A small audio embedding model, trained from scratch.
Training: soap at rate 0.0018, batches of 64, held-out accuracy 100%.
Rows from block 9 of a small audio embedding model, named by matrix and row number. Rows with one number belong to one neuron. Each number is 50 + 10 x the weight over its row's rms, rounded and kept within 0 to 99. All counts start at 0. After the name is the row's rms in percent of the matrix's.
Before each neuron's rows are labels from the 100 clips, of 14976, where the neuron reaches its largest size: "loudest" is the band of the loudest frequency at the time of the peak. Only what is clearly more common there than usual is listed. The data: synthesized solo parts of chorales (CocoChorales).
# u: gMLP up (value half) (model.blocks.9.mixer.u.weight, 576x384), inputs 0-47
# v: gMLP up (gate half) (model.blocks.9.mixer.v.weight, 576x384), inputs 0-47
# out: gMLP down (model.blocks.9.mixer.out.weight, 384x576, transposed), outputs 0-47

loudest: 250 to 500 Hz
u.68 095:56 48 56 34 54 37 57 52 43 51 34 50 58 55 43 62 48 51 47 65 48 54 47 46 54 34 47 51 56 44 51 49 51 59 56 57 58 35 61 51 39 53 51 57 55 58 55 68
v.68 104:49 55 59 51 53 48 44 51 59 59 37 44 57 51 47 54 49 29 29 57 52 52 63 42 53 45 65 53 61 49 39 62 56 35 65 42 53 44 41 50 64 33 56 72 61 30 49 80
out.68 094:42 45 54 46 56 48 37 40 58 42 57 64 56 53 67 69 43 62 70 25 46 50 69 65 54 49 55 38 48 42 68 39 47 40 58 45 46 54 65 68 35 41 38 69 45 47 45 30

loudest: 250 to 500 Hz
u.69 103:44 60 39 45 44 65 45 39 60 27 39 63 42 50 43 54 62 49 49 46 52 61 49 43 48 68 58 58 57 60 47 52 52 43 52 49 53 63 53 48 40 53 46 55 39 38 70 43
v.69 109:59 35 52 57 56 62 39 61 54 34 52 56 60 45 54 40 75 56 55 64 36 59 50 38 62 55 46 45 66 53 48 35 43 46 58 66 52 52 45 63 50 41 64 48 60 61 47 54
out.69 111:50 53 25 45 42 41 58 55 44 49 52 43 47 54 58 65 50 57 57 69 48 43 49 54 63 62 69 60 49 26 43 40 44 43 43 43 54 44 54 57 56 50 77 54 52 53 58 53

loudest: 500 to 1000 Hz
u.356 092:51 55 44 58 50 35 40 48 29 45 51 48 63 64 48 45 63 64 54 58 39 30 36 40 57 39 51 57 42 41 61 57 68 25 37 52 62 55 52 46 56 42 37 41 54 40 35 55
v.356 106:39 51 43 75 37 46 47 52 50 52 61 42 28 45 63 48 62 44 40 58 49 46 49 32 51 42 69 68 42 39 47 53 41 46 61 44 49 53 73 68 52 51 51 53 50 58 48 40
out.356 097:41 55 49 57 41 57 48 50 47 47 45 61 57 61 58 47 53 60 53 46 63 47 42 54 53 37 61 53 49 55 69 49 32 34 55 31 39 58 64 30 26 64 59 34 24 42 52 54

loudest: 250 to 500 Hz
u.130 089:31 69 60 53 48 44 25 51 61 55 51 47 46 52 46 45 64 58 61 43 69 55 43 64 43 46 33 66 59 50 37 53 45 32 51 72 41 52 47 40 41 43 49 45 41 50 60 58
v.130 091:54 44 46 49 59 69 48 49 50 65 54 52 45 46 35 66 28 58 53 53 48 54 56 42 41 43 46 32 41 48 53 51 54 40 48 53 63 50 49 49 51 23 48 49 55 55 54 43
out.130 087:44 45 42 68 60 44 29 52 55 43 29 54 64 60 50 39 47 23 56 54 34 61 38 37 46 67 58 48 48 48 47 52 60 48 41 59 61 46 40 57 40 43 65 45 71 52 64 50

loudest: 250 to 500 Hz
u.346 108:54 80 32 45 64 40 68 48 61 45 47 42 41 42 44 67 60 56 50 42 42 59 47 58 32 55 45 46 40 51 49 49 58 37 41 70 35 43 34 46 58 46 61 39 28 38 55 49
v.346 110:56 72 44 41 50 30 58 59 54 47 69 50 59 53 43 49 40 34 43 52 58 59 41 51 46 43 44 63 46 40 70 33 58 57 59 54 54 52 43 45 63 42 33 60 52 57 54 65
out.346 107:41 56 53 63 41 43 40 52 47 63 43 58 49 46 46 47 45 41 44 49 49 39 64 56 56 59 50 36 52 52 45 49 30 52 63 52 42 63 48 59 43 47 43 78 55 41 43 36

loudest: 250 to 500 Hz
u.193 092:68 41 39 59 39 47 63 41 47 45 43 65 46 47 38 46 44 34 48 42 47 44 48 36 66 51 60 53 31 53 55 47 54 52 47 37 25 34 42 56 71 72 54 48 68 46 59 35
v.193 097:54 45 58 59 56 62 44 45 59 44 47 55 46 51 44 40 40 35 45 51 59 55 31 55 40 59 39 51 57 37 41 39 52 55 81 53 60 44 63 41 51 60 43 59 52 55 48 57
out.193 094:41 50 40 34 30 46 48 53 56 50 61 45 63 38 56 54 47 60 71 49 41 22 42 30 51 47 55 55 48 36 54 36 39 26 49 53 31 37 40 57 48 48 45 43 67 55 49 58

loudest: 1000 to 2000 Hz
u.232 098:47 40 58 38 53 72 48 56 45 64 57 60 35 46 58 54 40 38 67 58 50 59 64 58 31 47 42 38 62 70 55 51 41 64 61 37 56 61 51 70 48 51 45 48 46 42 58 34
v.232 092:39 36 49 45 61 47 74 55 33 46 39 42 43 40 59 71 45 46 41 39 55 58 85 57 27 49 45 60 43 43 49 63 57 43 45 65 70 47 65 36 57 51 57 50 63 38 49 67
out.232 096:45 39 51 64 55 38 46 48 38 40 54 53 42 38 46 33 61 58 33 59 57 51 40 49 41 56 51 40 53 54 67 49 50 29 46 65 57 48 71 40 61 46 36 47 47 53 31 54

loudest: 1000 to 2000 Hz
u.76 107:48 44 42 44 64 44 58 47 60 74 46 59 32 46 38 59 51 59 64 23 59 54 45 44 56 36 51 56 35 42 42 49 36 47 34 58 51 53 40 42 44 56 41 38 57 44 44 52
v.76 094:71 49 53 37 54 47 52 54 70 60 48 70 37 61 64 38 43 55 59 50 31 49 48 49 62 63 62 43 45 55 50 57 42 39 63 62 42 39 62 53 52 58 44 54 60 62 43 37
out.76 099:71 43 38 57 56 68 51 54 52 40 38 30 58 22 57 33 39 50 50 74 55 41 61 42 58 38 42 74 44 46 50 44 42 38 71 50 67 53 44 64 60 47 46 49 60 51 50 60

loudest: 1000 to 2000 Hz
u.463 105:37 56 57 57 48 50 56 45 48 43 52 38 50 30 41 49 46 46 57 50 38 38 50 47 40 48 41 45 51 55 38 44 38 36 46 38 75 54 53 44 56 64 54 56 63 57 37 45
v.463 097:53 50 64 45 48 53 61 38 52 28 50 71 53 22 52 43 54 38 62 50 51 61 44 48 51 61 49 51 69 46 53 30 47 37 41 51 72 54 64 36 56 49 49 50 51 40 55 63
out.463 100:59 26 49 46 50 60 60 57 59 61 47 51 37 60 48 39 56 52 52 45 36 58 41 56 29 49 61 70 42 36 59 46 50 51 62 73 55 56 49 33 52 59 58 34 65 42 46 52

loudest: 250 to 500 Hz
u.430 090:59 64 54 71 56 57 50 65 41 45 28 65 43 50 54 49 49 44 58 53 51 52 37 56 49 42 56 55 54 39 65 43 39 54 59 35 40 52 51 53 44 41 50 42 42 45 63 48
v.430 090:41 57 46 40 55 38 51 62 51 46 65 50 41 55 59 50 44 49 44 34 63 39 39 22 45 53 34 45 46 46 56 57 42 39 56 47 49 59 57 55 47 44 36 44 39 53 39 50
out.430 092:22 55 37 36 58 59 61 51 48 33 64 59 57 57 58 34 41 54 63 56 48 52 46 38 64 48 70 28 52 43 50 28 71 49 51 55 68 52 56 48 45 42 49 52 41 53 50 64

loudest: 1000 to 2000 Hz
u.3 102:60 50 37 67 54 43 60 50 55 43 49 49 60 59 71 61 67 59 47 33 54 57 53 67 47 37 37 52 40 39 50 54 67 46 61 64 45 54 66 43 47 37 62 61 66 51 55 41
v.3 100:50 60 31 53 43 53 54 52 47 38 66 31 41 60 22 45 50 50 63 52 49 49 39 81 37 55 55 61 66 53 61 53 62 40 54 53 41 46 37 60 37 40 53 51 61 47 51 48
out.3 103:40 62 37 51 45 39 52 57 47 57 45 52 41 54 49 33 30 40 40 58 57 75 65 46 44 55 66 47 59 63 56 36 39 62 62 56 56 56 38 52 44 48 49 42 38 65 65 47

loudest: 250 to 500 Hz
u.309 103:71 61 66 36 52 46 43 64 51 49 75 47 50 52 61 51 35 64 41 49 58 45 63 47 50 70 41 50 40 38 48 63 47 50 64 60 49 63 29 58 54 36 66 51 54 69 58 46
v.309 096:68 29 64 44 39 50 39 47 49 51 67 63 52 40 47 58 51 52 40 44 43 40 57 54 32 49 52 57 38 60 49 37 39 40 42 52 37 51 56 59 53 51 58 47 51 51 60 56
out.309 098:47 18 55 41 64 57 35 57 64 44 55 61 57 41 53 68 61 51 69 31 43 39 48 61 31 41 59 51 48 49 54 54 55 60 48 47 51 28 49 49 50 34 49 52 43 52 47 60

loudest: 1000 to 2000 Hz
u.95 089:20 68 61 54 57 46 60 37 45 43 39 35 53 62 63 49 24 49 52 47 54 45 43 53 58 53 43 58 51 52 60 62 56 49 55 50 53 47 60 37 56 54 45 48 36 51 64 37
v.95 090:44 48 54 57 45 53 55 50 51 70 47 43 56 57 42 48 60 50 37 41 47 57 51 59 48 41 36 55 48 36 65 54 39 52 26 38 71 38 42 41 40 51 45 56 50 46 61 68
out.95 090:41 54 62 47 43 60 52 57 66 33 50 46 45 50 43 49 68 56 51 34 41 42 49 73 55 68 66 73 57 41 49 55 42 58 40 43 53 42 62 63 33 58 44 40 48 55 40 55

loudest: 1000 to 2000 Hz
u.289 095:52 73 49 46 47 33 55 48 56 47 23 37 40 30 50 60 62 49 53 50 39 52 45 43 53 45 39 44 49 68 42 60 44 55 58 56 59 53 63 54 54 53 67 58 62 40 53 36
v.289 094:68 47 60 53 40 25 46 47 47 50 53 53 60 52 35 51 54 51 39 56 49 55 49 46 69 31 42 50 70 49 41 51 42 54 40 56 41 38 66 57 36 49 56 42 54 50 39 42
out.289 091:45 35 72 55 51 41 44 64 56 44 57 50 57 55 58 55 55 27 37 46 39 53 40 59 49 61 44 32 61 43 60 38 59 63 41 52 30 53 48 62 53 50 44 47 50 49 36 67

loudest: 250 to 500 Hz
u.135 105:49 54 72 37 61 49 42 66 51 62 65 48 65 40 59 47 34 51 45 42 70 45 39 48 61 53 50 53 55 52 34 68 40 43 43 49 56 53 54 45 52 60 51 52 57 51 59 61
v.135 112:43 55 31 40 41 44 56 38 55 53 57 40 48 40 43 63 58 36 43 41 61 63 47 55 55 47 44 63 52 39 41 32 40 55 49 57 31 64 69 59 71 46 48 65 55 54 52 41
out.135 106:47 29 52 53 57 47 42 62 38 16 26 28 63 56 37 62 56 58 45 30 41 57 46 41 55 54 35 56 44 55 52 56 62 43 34 49 52 48 57 43 54 72 42 37 42 47 36 58

loudest: 250 to 500 Hz
u.231 111:55 61 46 55 53 45 39 52 52 64 51 66 51 43 50 52 44 67 42 65 52 43 41 42 47 70 49 53 38 56 46 53 65 53 62 58 31 20 46 42 37 57 57 65 63 49 41 65
v.231 113:55 71 55 40 51 39 34 50 49 32 45 45 44 46 58 50 52 59 69 43 52 34 45 57 58 62 49 32 65 50 49 43 45 48 58 56 45 59 76 51 40 47 76 45 67 48 64 59
out.231 108:47 36 48 50 46 69 48 46 63 50 36 57 49 68 53 47 55 36 35 49 48 40 63 33 51 40 42 47 42 57 49 52 54 47 56 40 61 59 54 43 37 34 53 58 63 45 71 57

loudest: 1000 to 2000 Hz
u.462 094:55 38 53 49 43 54 59 31 42 43 55 49 39 63 29 41 57 54 50 52 64 55 54 65 60 56 43 36 53 55 47 63 39 60 29 38 64 56 35 38 46 54 62 59 51 55 54 54
v.462 093:41 60 47 39 77 44 41 65 61 60 39 48 57 45 53 49 32 54 62 72 40 56 57 51 56 39 43 60 57 38 39 44 65 44 24 37 67 39 57 60 41 50 45 48 49 43 63 48
out.462 082:51 50 45 45 57 59 50 71 49 70 49 47 57 48 45 61 53 58 28 45 33 38 44 40 61 51 48 37 56 43 48 42 50 55 64 51 46 41 52 72 42 45 57 67 36 36 42 51

loudest: 1000 to 2000 Hz
u.143 098:39 63 37 49 62 44 38 46 67 50 52 64 43 58 58 24 61 49 48 59 52 39 58 40 42 40 71 44 28 53 47 36 67 53 67 59 61 50 50 59 51 52 45 40 49 37 32 48
v.143 093:52 42 53 46 56 52 60 55 67 50 57 23 59 46 47 45 39 60 55 58 66 30 70 55 49 35 49 51 37 57 58 52 46 66 51 51 43 59 52 42 62 65 60 42 71 52 51 44
out.143 090:56 48 53 72 40 45 65 45 55 35 43 54 60 42 55 61 50 29 44 42 51 53 31 62 65 56 55 39 59 41 47 49 46 40 55 53 50 54 39 53 50 60 48 48 52 55 55 42

loudest: 1000 to 2000 Hz
u.4 102:53 53 60 56 34 63 65 55 36 58 57 65 44 29 44 52 44 60 41 42 46 71 57 52 60 36 34 68 40 45 48 59 71 49 49 44 41 45 41 58 51 63 69 37 46 52 59 59
v.4 095:51 64 57 49 64 55 57 57 35 62 29 48 39 47 43 52 49 60 44 50 60 47 25 50 34 25 45 40 31 51 53 56 56 36 63 50 40 47 54 57 45 51 51 51 48 56 56 52
out.4 089:64 37 34 52 54 54 56 47 50 44 54 56 64 45 49 57 61 42 45 52 46 50 51 43 46 59 51 46 59 43 58 55 43 65 42 60 57 51 51 44 44 51 39 48 62 38 46 59

loudest: 250 to 500 Hz
u.185 096:52 48 58 51 71 51 37 70 62 54 51 39 64 48 27 51 56 41 42 47 51 74 37 69 41 60 68 35 45 37 49 53 37 52 50 53 48 62 57 38 34 57 51 48 49 49 52 47
v.185 093:47 45 45 43 59 56 48 44 54 46 50 57 51 56 35 57 46 15 46 59 18 53 32 55 57 71 40 51 52 57 47 57 27 48 56 56 60 49 47 30 71 52 43 45 48 49 78 41
out.185 087:48 65 53 48 42 39 38 63 39 29 39 64 53 49 41 45 39 53 42 58 59 41 60 34 58 57 42 48 45 43 32 57 56 51 40 50 49 52 39 45 70 49 54 58 41 40 42 30

loudest: 250 to 500 Hz
u.338 091:45 41 57 60 61 30 55 42 49 53 50 23 55 55 57 62 47 50 42 61 45 63 53 49 56 49 61 57 38 36 47 60 29 43 60 46 45 38 66 56 44 39 56 58 41 42 48 55
v.338 088:48 52 40 65 59 56 46 45 45 53 53 40 46 42 47 48 52 66 48 50 38 58 41 62 49 53 53 59 52 64 51 68 56 45 69 45 48 54 55 48 61 39 50 55 55 33 64 59
out.338 086:55 44 68 39 63 56 56 42 44 69 59 56 35 60 74 15 52 43 54 43 49 51 48 40 48 72 43 55 56 35 46 60 68 53 48 90 62 48 59 49 43 50 61 47 47 62 58 54

loudest: 1000 to 2000 Hz
u.482 099:55 50 45 32 55 62 55 45 31 56 59 32 38 57 69 33 39 52 34 41 44 61 53 52 47 55 48 46 51 56 42 50 41 53 45 46 52 38 60 50 47 62 51 56 44 66 52 37
v.482 092:58 53 78 41 64 51 47 28 43 48 52 66 42 57 35 54 57 55 51 46 38 76 48 77 51 58 50 32 43 34 60 34 42 58 46 27 51 68 41 51 44 49 36 49 58 57 50 42
out.482 095:38 41 44 42 63 40 56 35 37 41 68 30 41 63 30 42 63 42 42 60 73 40 53 43 55 59 43 48 50 41 69 52 32 43 48 54 55 53 66 48 50 48 32 64 49 45 42 42

loudest: 250 to 500 Hz
u.134 087:46 34 51 43 63 49 41 31 43 49 54 59 48 32 44 47 65 59 71 53 54 50 46 75 54 60 49 47 46 53 49 50 40 42 57 35 48 42 55 51 43 54 39 45 36 45 50 46
v.134 094:36 50 63 68 42 54 48 48 45 58 46 42 53 49 65 42 48 25 54 60 52 52 62 58 44 49 54 43 47 39 40 46 40 37 54 44 27 54 46 53 64 53 43 61 52 57 55 62
out.134 091:59 61 57 59 56 45 34 55 35 50 54 49 64 51 54 35 48 49 41 68 45 48 51 38 53 40 40 56 57 46 41 50 59 59 52 41 49 24 70 53 55 63 54 66 66 47 48 48

loudest: 250 to 500 Hz
u.365 097:40 53 46 68 56 49 42 53 74 59 56 43 56 43 49 42 44 50 52 53 41 35 53 39 59 54 63 40 52 49 55 73 39 62 52 38 51 43 51 55 54 45 77 47 50 54 44 51
v.365 107:50 47 44 54 47 70 71 54 43 54 49 59 56 65 51 54 51 47 49 49 37 39 33 57 39 44 48 66 42 49 46 40 42 48 42 52 53 44 61 60 53 49 48 54 54 47 51 57
out.365 104:55 49 46 32 43 43 55 50 45 66 35 47 44 65 51 44 45 64 56 41 71 51 58 57 46 43 59 35 50 45 32 38 57 52 51 55 56 53 38 72 54 39 58 49 39 50 51 45

loudest: 1000 to 2000 Hz
u.220 100:51 71 57 38 41 61 47 49 68 69 60 59 42 49 58 50 62 52 51 59 54 48 38 61 63 51 34 51 56 44 38 54 32 44 60 50 44 46 50 53 53 35 42 48 58 48 57 58
v.220 098:52 31 69 68 69 59 38 62 46 54 40 65 41 43 64 50 47 42 57 46 59 35 51 58 71 41 43 56 60 46 26 59 53 45 57 48 55 57 60 50 74 56 58 33 39 57 70 46
out.220 100:46 63 56 64 57 57 59 60 49 55 58 44 44 63 61 61 39 54 62 57 38 66 56 22 49 50 37 58 32 60 66 44 48 34 36 42 59 73 54 67 51 61 57 44 62 51 55 56

loudest: 250 to 500 Hz
u.366 103:58 45 41 30 47 52 63 61 51 59 49 50 59 57 38 45 52 57 40 50 41 48 51 29 42 51 41 46 68 41 30 33 40 53 58 58 46 63 58 38 53 35 64 44 30 59 52 64
v.366 103:50 53 42 62 64 45 41 47 45 41 34 42 52 44 69 55 48 37 55 62 46 44 50 47 48 51 54 63 35 60 70 49 57 62 46 49 54 63 64 56 46 53 57 58 48 48 66 63
out.366 102:62 47 53 59 48 28 46 38 44 61 53 46 65 49 59 52 50 33 52 56 56 58 53 57 59 42 50 56 66 68 51 67 51 58 56 40 56 52 54 51 59 47 44 49 60 36 22 43

loudest: 1000 to 2000 Hz
u.564 090:54 58 46 72 66 34 43 68 44 54 45 44 41 47 54 55 31 64 48 37 57 55 51 48 69 59 58 46 57 61 37 50 61 49 42 63 49 32 54 59 62 51 54 36 40 33 36 55
v.564 090:45 39 55 49 51 36 49 53 52 58 44 27 59 55 39 38 52 46 55 53 48 46 70 59 39 65 66 51 46 43 70 69 46 61 31 51 45 51 53 53 52 47 60 59 60 49 54 31
out.564 088:40 53 54 42 56 73 59 42 44 46 58 57 37 33 66 55 58 45 57 61 41 56 53 65 45 55 36 52 62 42 57 52 47 47 58 50 48 46 49 65 50 32 59 55 54 61 51 58

loudest: 1000 to 2000 Hz
u.244 117:50 53 51 56 53 53 52 43 42 36 51 33 30 61 58 28 50 64 41 55 44 33 45 53 45 55 66 40 52 62 30 47 57 47 47 77 59 52 54 47 58 51 48 41 32 70 24 37
v.244 118:49 27 53 55 49 56 55 56 28 35 49 34 41 57 54 44 62 45 42 53 53 52 56 30 51 62 46 63 55 37 42 49 35 41 47 80 52 56 69 46 45 71 58 51 43 53 41 40
out.244 118:49 66 51 54 49 54 57 27 51 53 59 41 39 47 42 47 51 44 58 46 47 41 60 53 51 39 51 56 58 47 23 53 33 35 53 52 41 41 52 53 45 47 71 56 52 49 52 54

loudest: 250 to 500 Hz
u.563 108:45 59 44 44 42 56 47 67 46 47 54 44 47 60 58 43 59 41 31 55 53 63 66 64 45 40 50 46 58 39 50 53 64 56 39 50 41 53 48 46 46 56 53 59 52 54 63 64
v.563 103:48 47 37 53 41 42 51 51 50 46 61 61 62 43 56 48 59 63 34 35 59 58 56 24 44 45 41 20 46 57 51 46 62 37 41 42 57 79 57 51 50 41 59 47 51 44 45 52
out.563 106:46 67 52 56 62 59 49 55 51 70 58 50 43 51 54 43 37 35 53 72 30 48 48 29 59 54 39 59 49 57 49 42 34 26 65 49 47 45 39 48 49 48 50 58 55 45 58 30

loudest: 250 to 500 Hz
u.55 102:37 59 61 60 50 58 48 67 51 53 43 44 61 47 28 57 41 29 58 46 52 40 72 56 52 45 45 36 56 49 48 45 58 24 48 27 47 60 36 73 36 53 28 50 67 35 43 55
v.55 090:33 28 57 45 32 52 34 53 54 41 62 61 65 33 49 37 36 42 51 67 47 32 42 51 55 66 37 50 50 41 60 43 57 28 55 49 52 36 61 46 58 42 40 65 41 52 55 27
out.55 091:55 44 55 26 47 49 37 58 44 36 54 63 64 50 52 51 60 29 65 60 53 66 22 51 55 56 34 51 57 46 50 59 46 51 46 43 36 41 36 42 48 58 44 36 44 51 50 52

loudest: 1000 to 2000 Hz
u.360 096:51 47 60 68 33 49 80 55 49 51 46 56 56 24 43 44 41 35 55 50 57 51 68 59 48 44 53 56 49 53 47 50 67 39 40 44 57 61 55 47 35 40 47 60 28 46 39 29
v.360 083:47 62 33 58 49 52 56 49 35 52 66 46 38 52 40 62 44 59 42 54 31 56 30 63 56 49 65 42 37 40 51 46 42 38 42 36 58 59 51 33 31 65 63 64 64 49 58 37
out.360 084:61 62 67 47 41 52 42 57 65 45 59 39 45 47 54 25 47 53 52 58 53 44 44 59 63 63 42 55 48 52 48 58 36 66 70 59 57 34 41 67 59 44 50 50 43 62 50 62

loudest: 250 to 500 Hz
u.443 100:40 44 43 55 36 48 70 47 69 47 55 53 48 61 35 37 43 25 57 60 65 60 59 51 42 49 43 37 48 74 37 64 51 40 50 62 42 57 29 67 43 63 49 47 44 65 58 38
v.443 100:66 61 44 44 49 36 40 60 55 59 42 53 44 50 40 62 56 33 51 38 46 34 59 51 46 70 58 37 41 60 36 43 57 51 35 55 56 50 65 40 52 51 49 48 47 46 49 61
out.443 102:38 63 53 44 38 55 35 63 71 54 57 41 48 34 68 62 31 49 55 39 49 35 64 50 44 44 42 62 44 34 54 53 50 45 44 28 64 29 43 47 60 71 67 48 40 48 47 27

loudest: 1000 to 2000 Hz
u.18 107:47 56 48 68 50 34 42 39 36 45 50 50 46 74 42 57 39 57 67 63 48 57 45 54 71 44 60 41 48 32 52 68 47 44 59 56 33 48 35 46 48 41 49 45 50 32 45 62
v.18 106:67 35 44 71 34 43 46 53 62 38 51 49 58 54 46 69 59 56 49 52 45 60 57 53 61 58 43 57 32 60 49 51 48 54 51 40 64 41 35 41 56 55 57 39 60 56 38 46
out.18 111:32 44 35 40 39 54 46 43 60 49 57 42 52 34 59 45 55 52 37 52 41 45 44 36 53 57 51 38 35 64 52 50 43 45 46 37 58 53 47 60 73 56 55 43 52 43 71 43

loudest: 1000 to 2000 Hz
u.198 107:42 58 44 47 52 51 54 60 51 45 58 47 31 60 63 44 46 61 48 32 70 68 65 48 54 62 35 43 55 58 35 52 49 46 61 48 47 59 40 55 67 52 67 53 54 62 58 53
v.198 108:47 43 32 65 49 48 60 38 57 48 50 62 42 55 45 72 39 62 42 48 50 45 58 63 51 39 45 58 67 38 57 57 43 53 49 55 58 55 56 59 50 46 44 54 31 40 44 59
out.198 117:56 52 53 47 67 56 42 25 56 59 44 52 60 50 49 47 59 47 50 61 62 58 46 69 70 54 36 41 59 53 56 29 47 64 50 54 46 44 49 48 42 53 57 44 53 30 59 53

loudest: 1000 to 2000 Hz
u.492 091:39 61 52 69 39 56 52 33 51 61 53 58 61 50 36 34 48 52 61 67 50 67 59 41 49 49 47 66 62 54 53 34 37 31 34 39 44 46 58 65 64 62 41 32 48 50 36 54
v.492 090:38 48 23 41 33 49 60 59 69 39 47 56 34 50 47 55 52 57 40 50 57 40 54 44 49 50 38 40 61 57 44 51 53 39 44 53 53 56 54 54 61 49 55 64 44 74 58 52
out.492 090:46 42 42 48 46 50 46 76 55 60 52 52 45 47 55 41 40 50 40 43 42 55 50 45 51 51 51 53 60 59 71 56 65 59 38 56 47 66 69 45 46 53 44 62 60 64 44 32

loudest: 1000 to 2000 Hz
u.280 089:55 61 43 55 43 43 60 39 55 53 56 62 36 41 29 69 44 60 43 43 36 51 39 41 66 41 46 45 44 63 59 44 45 43 58 54 51 63 68 77 50 53 47 51 41 52 52 43
v.280 097:43 43 48 53 81 47 55 67 53 46 27 51 49 50 47 47 47 55 35 39 62 56 32 66 46 41 43 69 46 48 44 53 40 53 36 48 54 40 37 47 34 39 59 50 51 56 55 41
out.280 091:44 61 49 42 47 41 42 48 67 60 59 41 56 44 36 45 38 52 56 51 55 51 70 45 61 66 56 49 36 32 47 57 34 54 61 42 58 23 58 52 49 48 63 45 67 49 43 43

loudest: 250 to 500 Hz
u.568 090:76 47 57 43 74 43 50 51 45 40 41 49 60 50 59 62 30 34 39 53 63 50 68 46 51 44 42 49 38 47 29 53 46 56 58 40 46 54 60 48 46 53 65 51 53 51 63 59
v.568 103:49 47 59 62 41 58 35 43 53 50 38 57 53 57 46 32 63 41 56 44 36 47 49 55 64 39 44 55 56 59 42 14 57 38 49 55 52 47 53 61 73 39 47 46 42 59 42 11
out.568 094:37 61 52 35 46 50 38 46 42 50 63 71 52 52 35 39 73 62 55 52 51 46 45 40 53 65 52 48 51 47 67 40 39 43 40 50 43 60 38 45 63 45 31 59 54 27 62 58

loudest: 250 to 500 Hz
u.63 109:67 39 63 59 64 44 31 56 35 49 50 50 31 46 52 63 56 48 50 74 44 57 46 50 66 41 49 65 61 48 43 51 62 56 54 58 49 43 60 36 43 47 59 51 60 37 47 42
v.63 102:55 41 32 59 61 54 62 43 41 51 42 31 73 49 53 55 57 49 44 31 55 63 63 52 40 62 56 30 61 57 35 62 66 45 35 61 59 58 61 60 61 48 62 60 70 62 59 71
out.63 106:55 48 46 44 39 39 54 49 40 68 41 60 51 60 39 48 61 65 58 42 56 37 39 48 64 67 44 43 42 43 50 53 48 54 70 55 61 59 47 49 46 49 45 52 53 63 39 55

loudest: 1000 to 2000 Hz
u.526 129:46 49 40 48 34 45 47 62 43 49 59 73 42 48 45 50 49 45 45 48 43 63 55 35 54 35 56 46 38 59 66 48 58 48 44 54 59 53 37 52 59 51 32 53 68 53 35 47
v.526 118:65 37 45 31 51 30 66 56 50 49 48 39 37 44 31 57 45 57 53 34 52 46 50 51 46 68 38 63 71 47 53 57 37 49 54 32 49 48 30 59 40 47 52 57 43 57 64 53
out.526 111:38 66 35 45 57 56 56 38 54 64 46 38 42 54 31 40 53 31 52 44 59 34 41 60 45 38 43 62 48 51 51 51 53 56 63 63 41 58 47 49 47 23 55 48 46 33 55 48

loudest: 250 to 500 Hz
u.207 117:54 53 55 44 45 44 24 43 51 48 36 50 62 46 33 51 37 51 56 51 41 52 52 45 40 41 51 58 63 58 55 32 36 50 37 56 49 44 53 55 59 49 50 52 57 51 58 33
v.207 115:48 53 54 47 55 33 45 45 39 41 56 57 32 50 42 50 49 60 32 38 71 49 48 63 36 55 28 55 28 58 52 44 49 49 63 50 40 57 46 49 54 40 62 72 45 48 49 72
out.207 113:50 54 22 58 42 45 52 41 52 62 59 50 47 37 61 47 59 52 66 50 52 55 35 68 52 60 39 41 50 35 34 50 39 71 55 38 61 50 39 54 57 52 55 58 63 43 44 62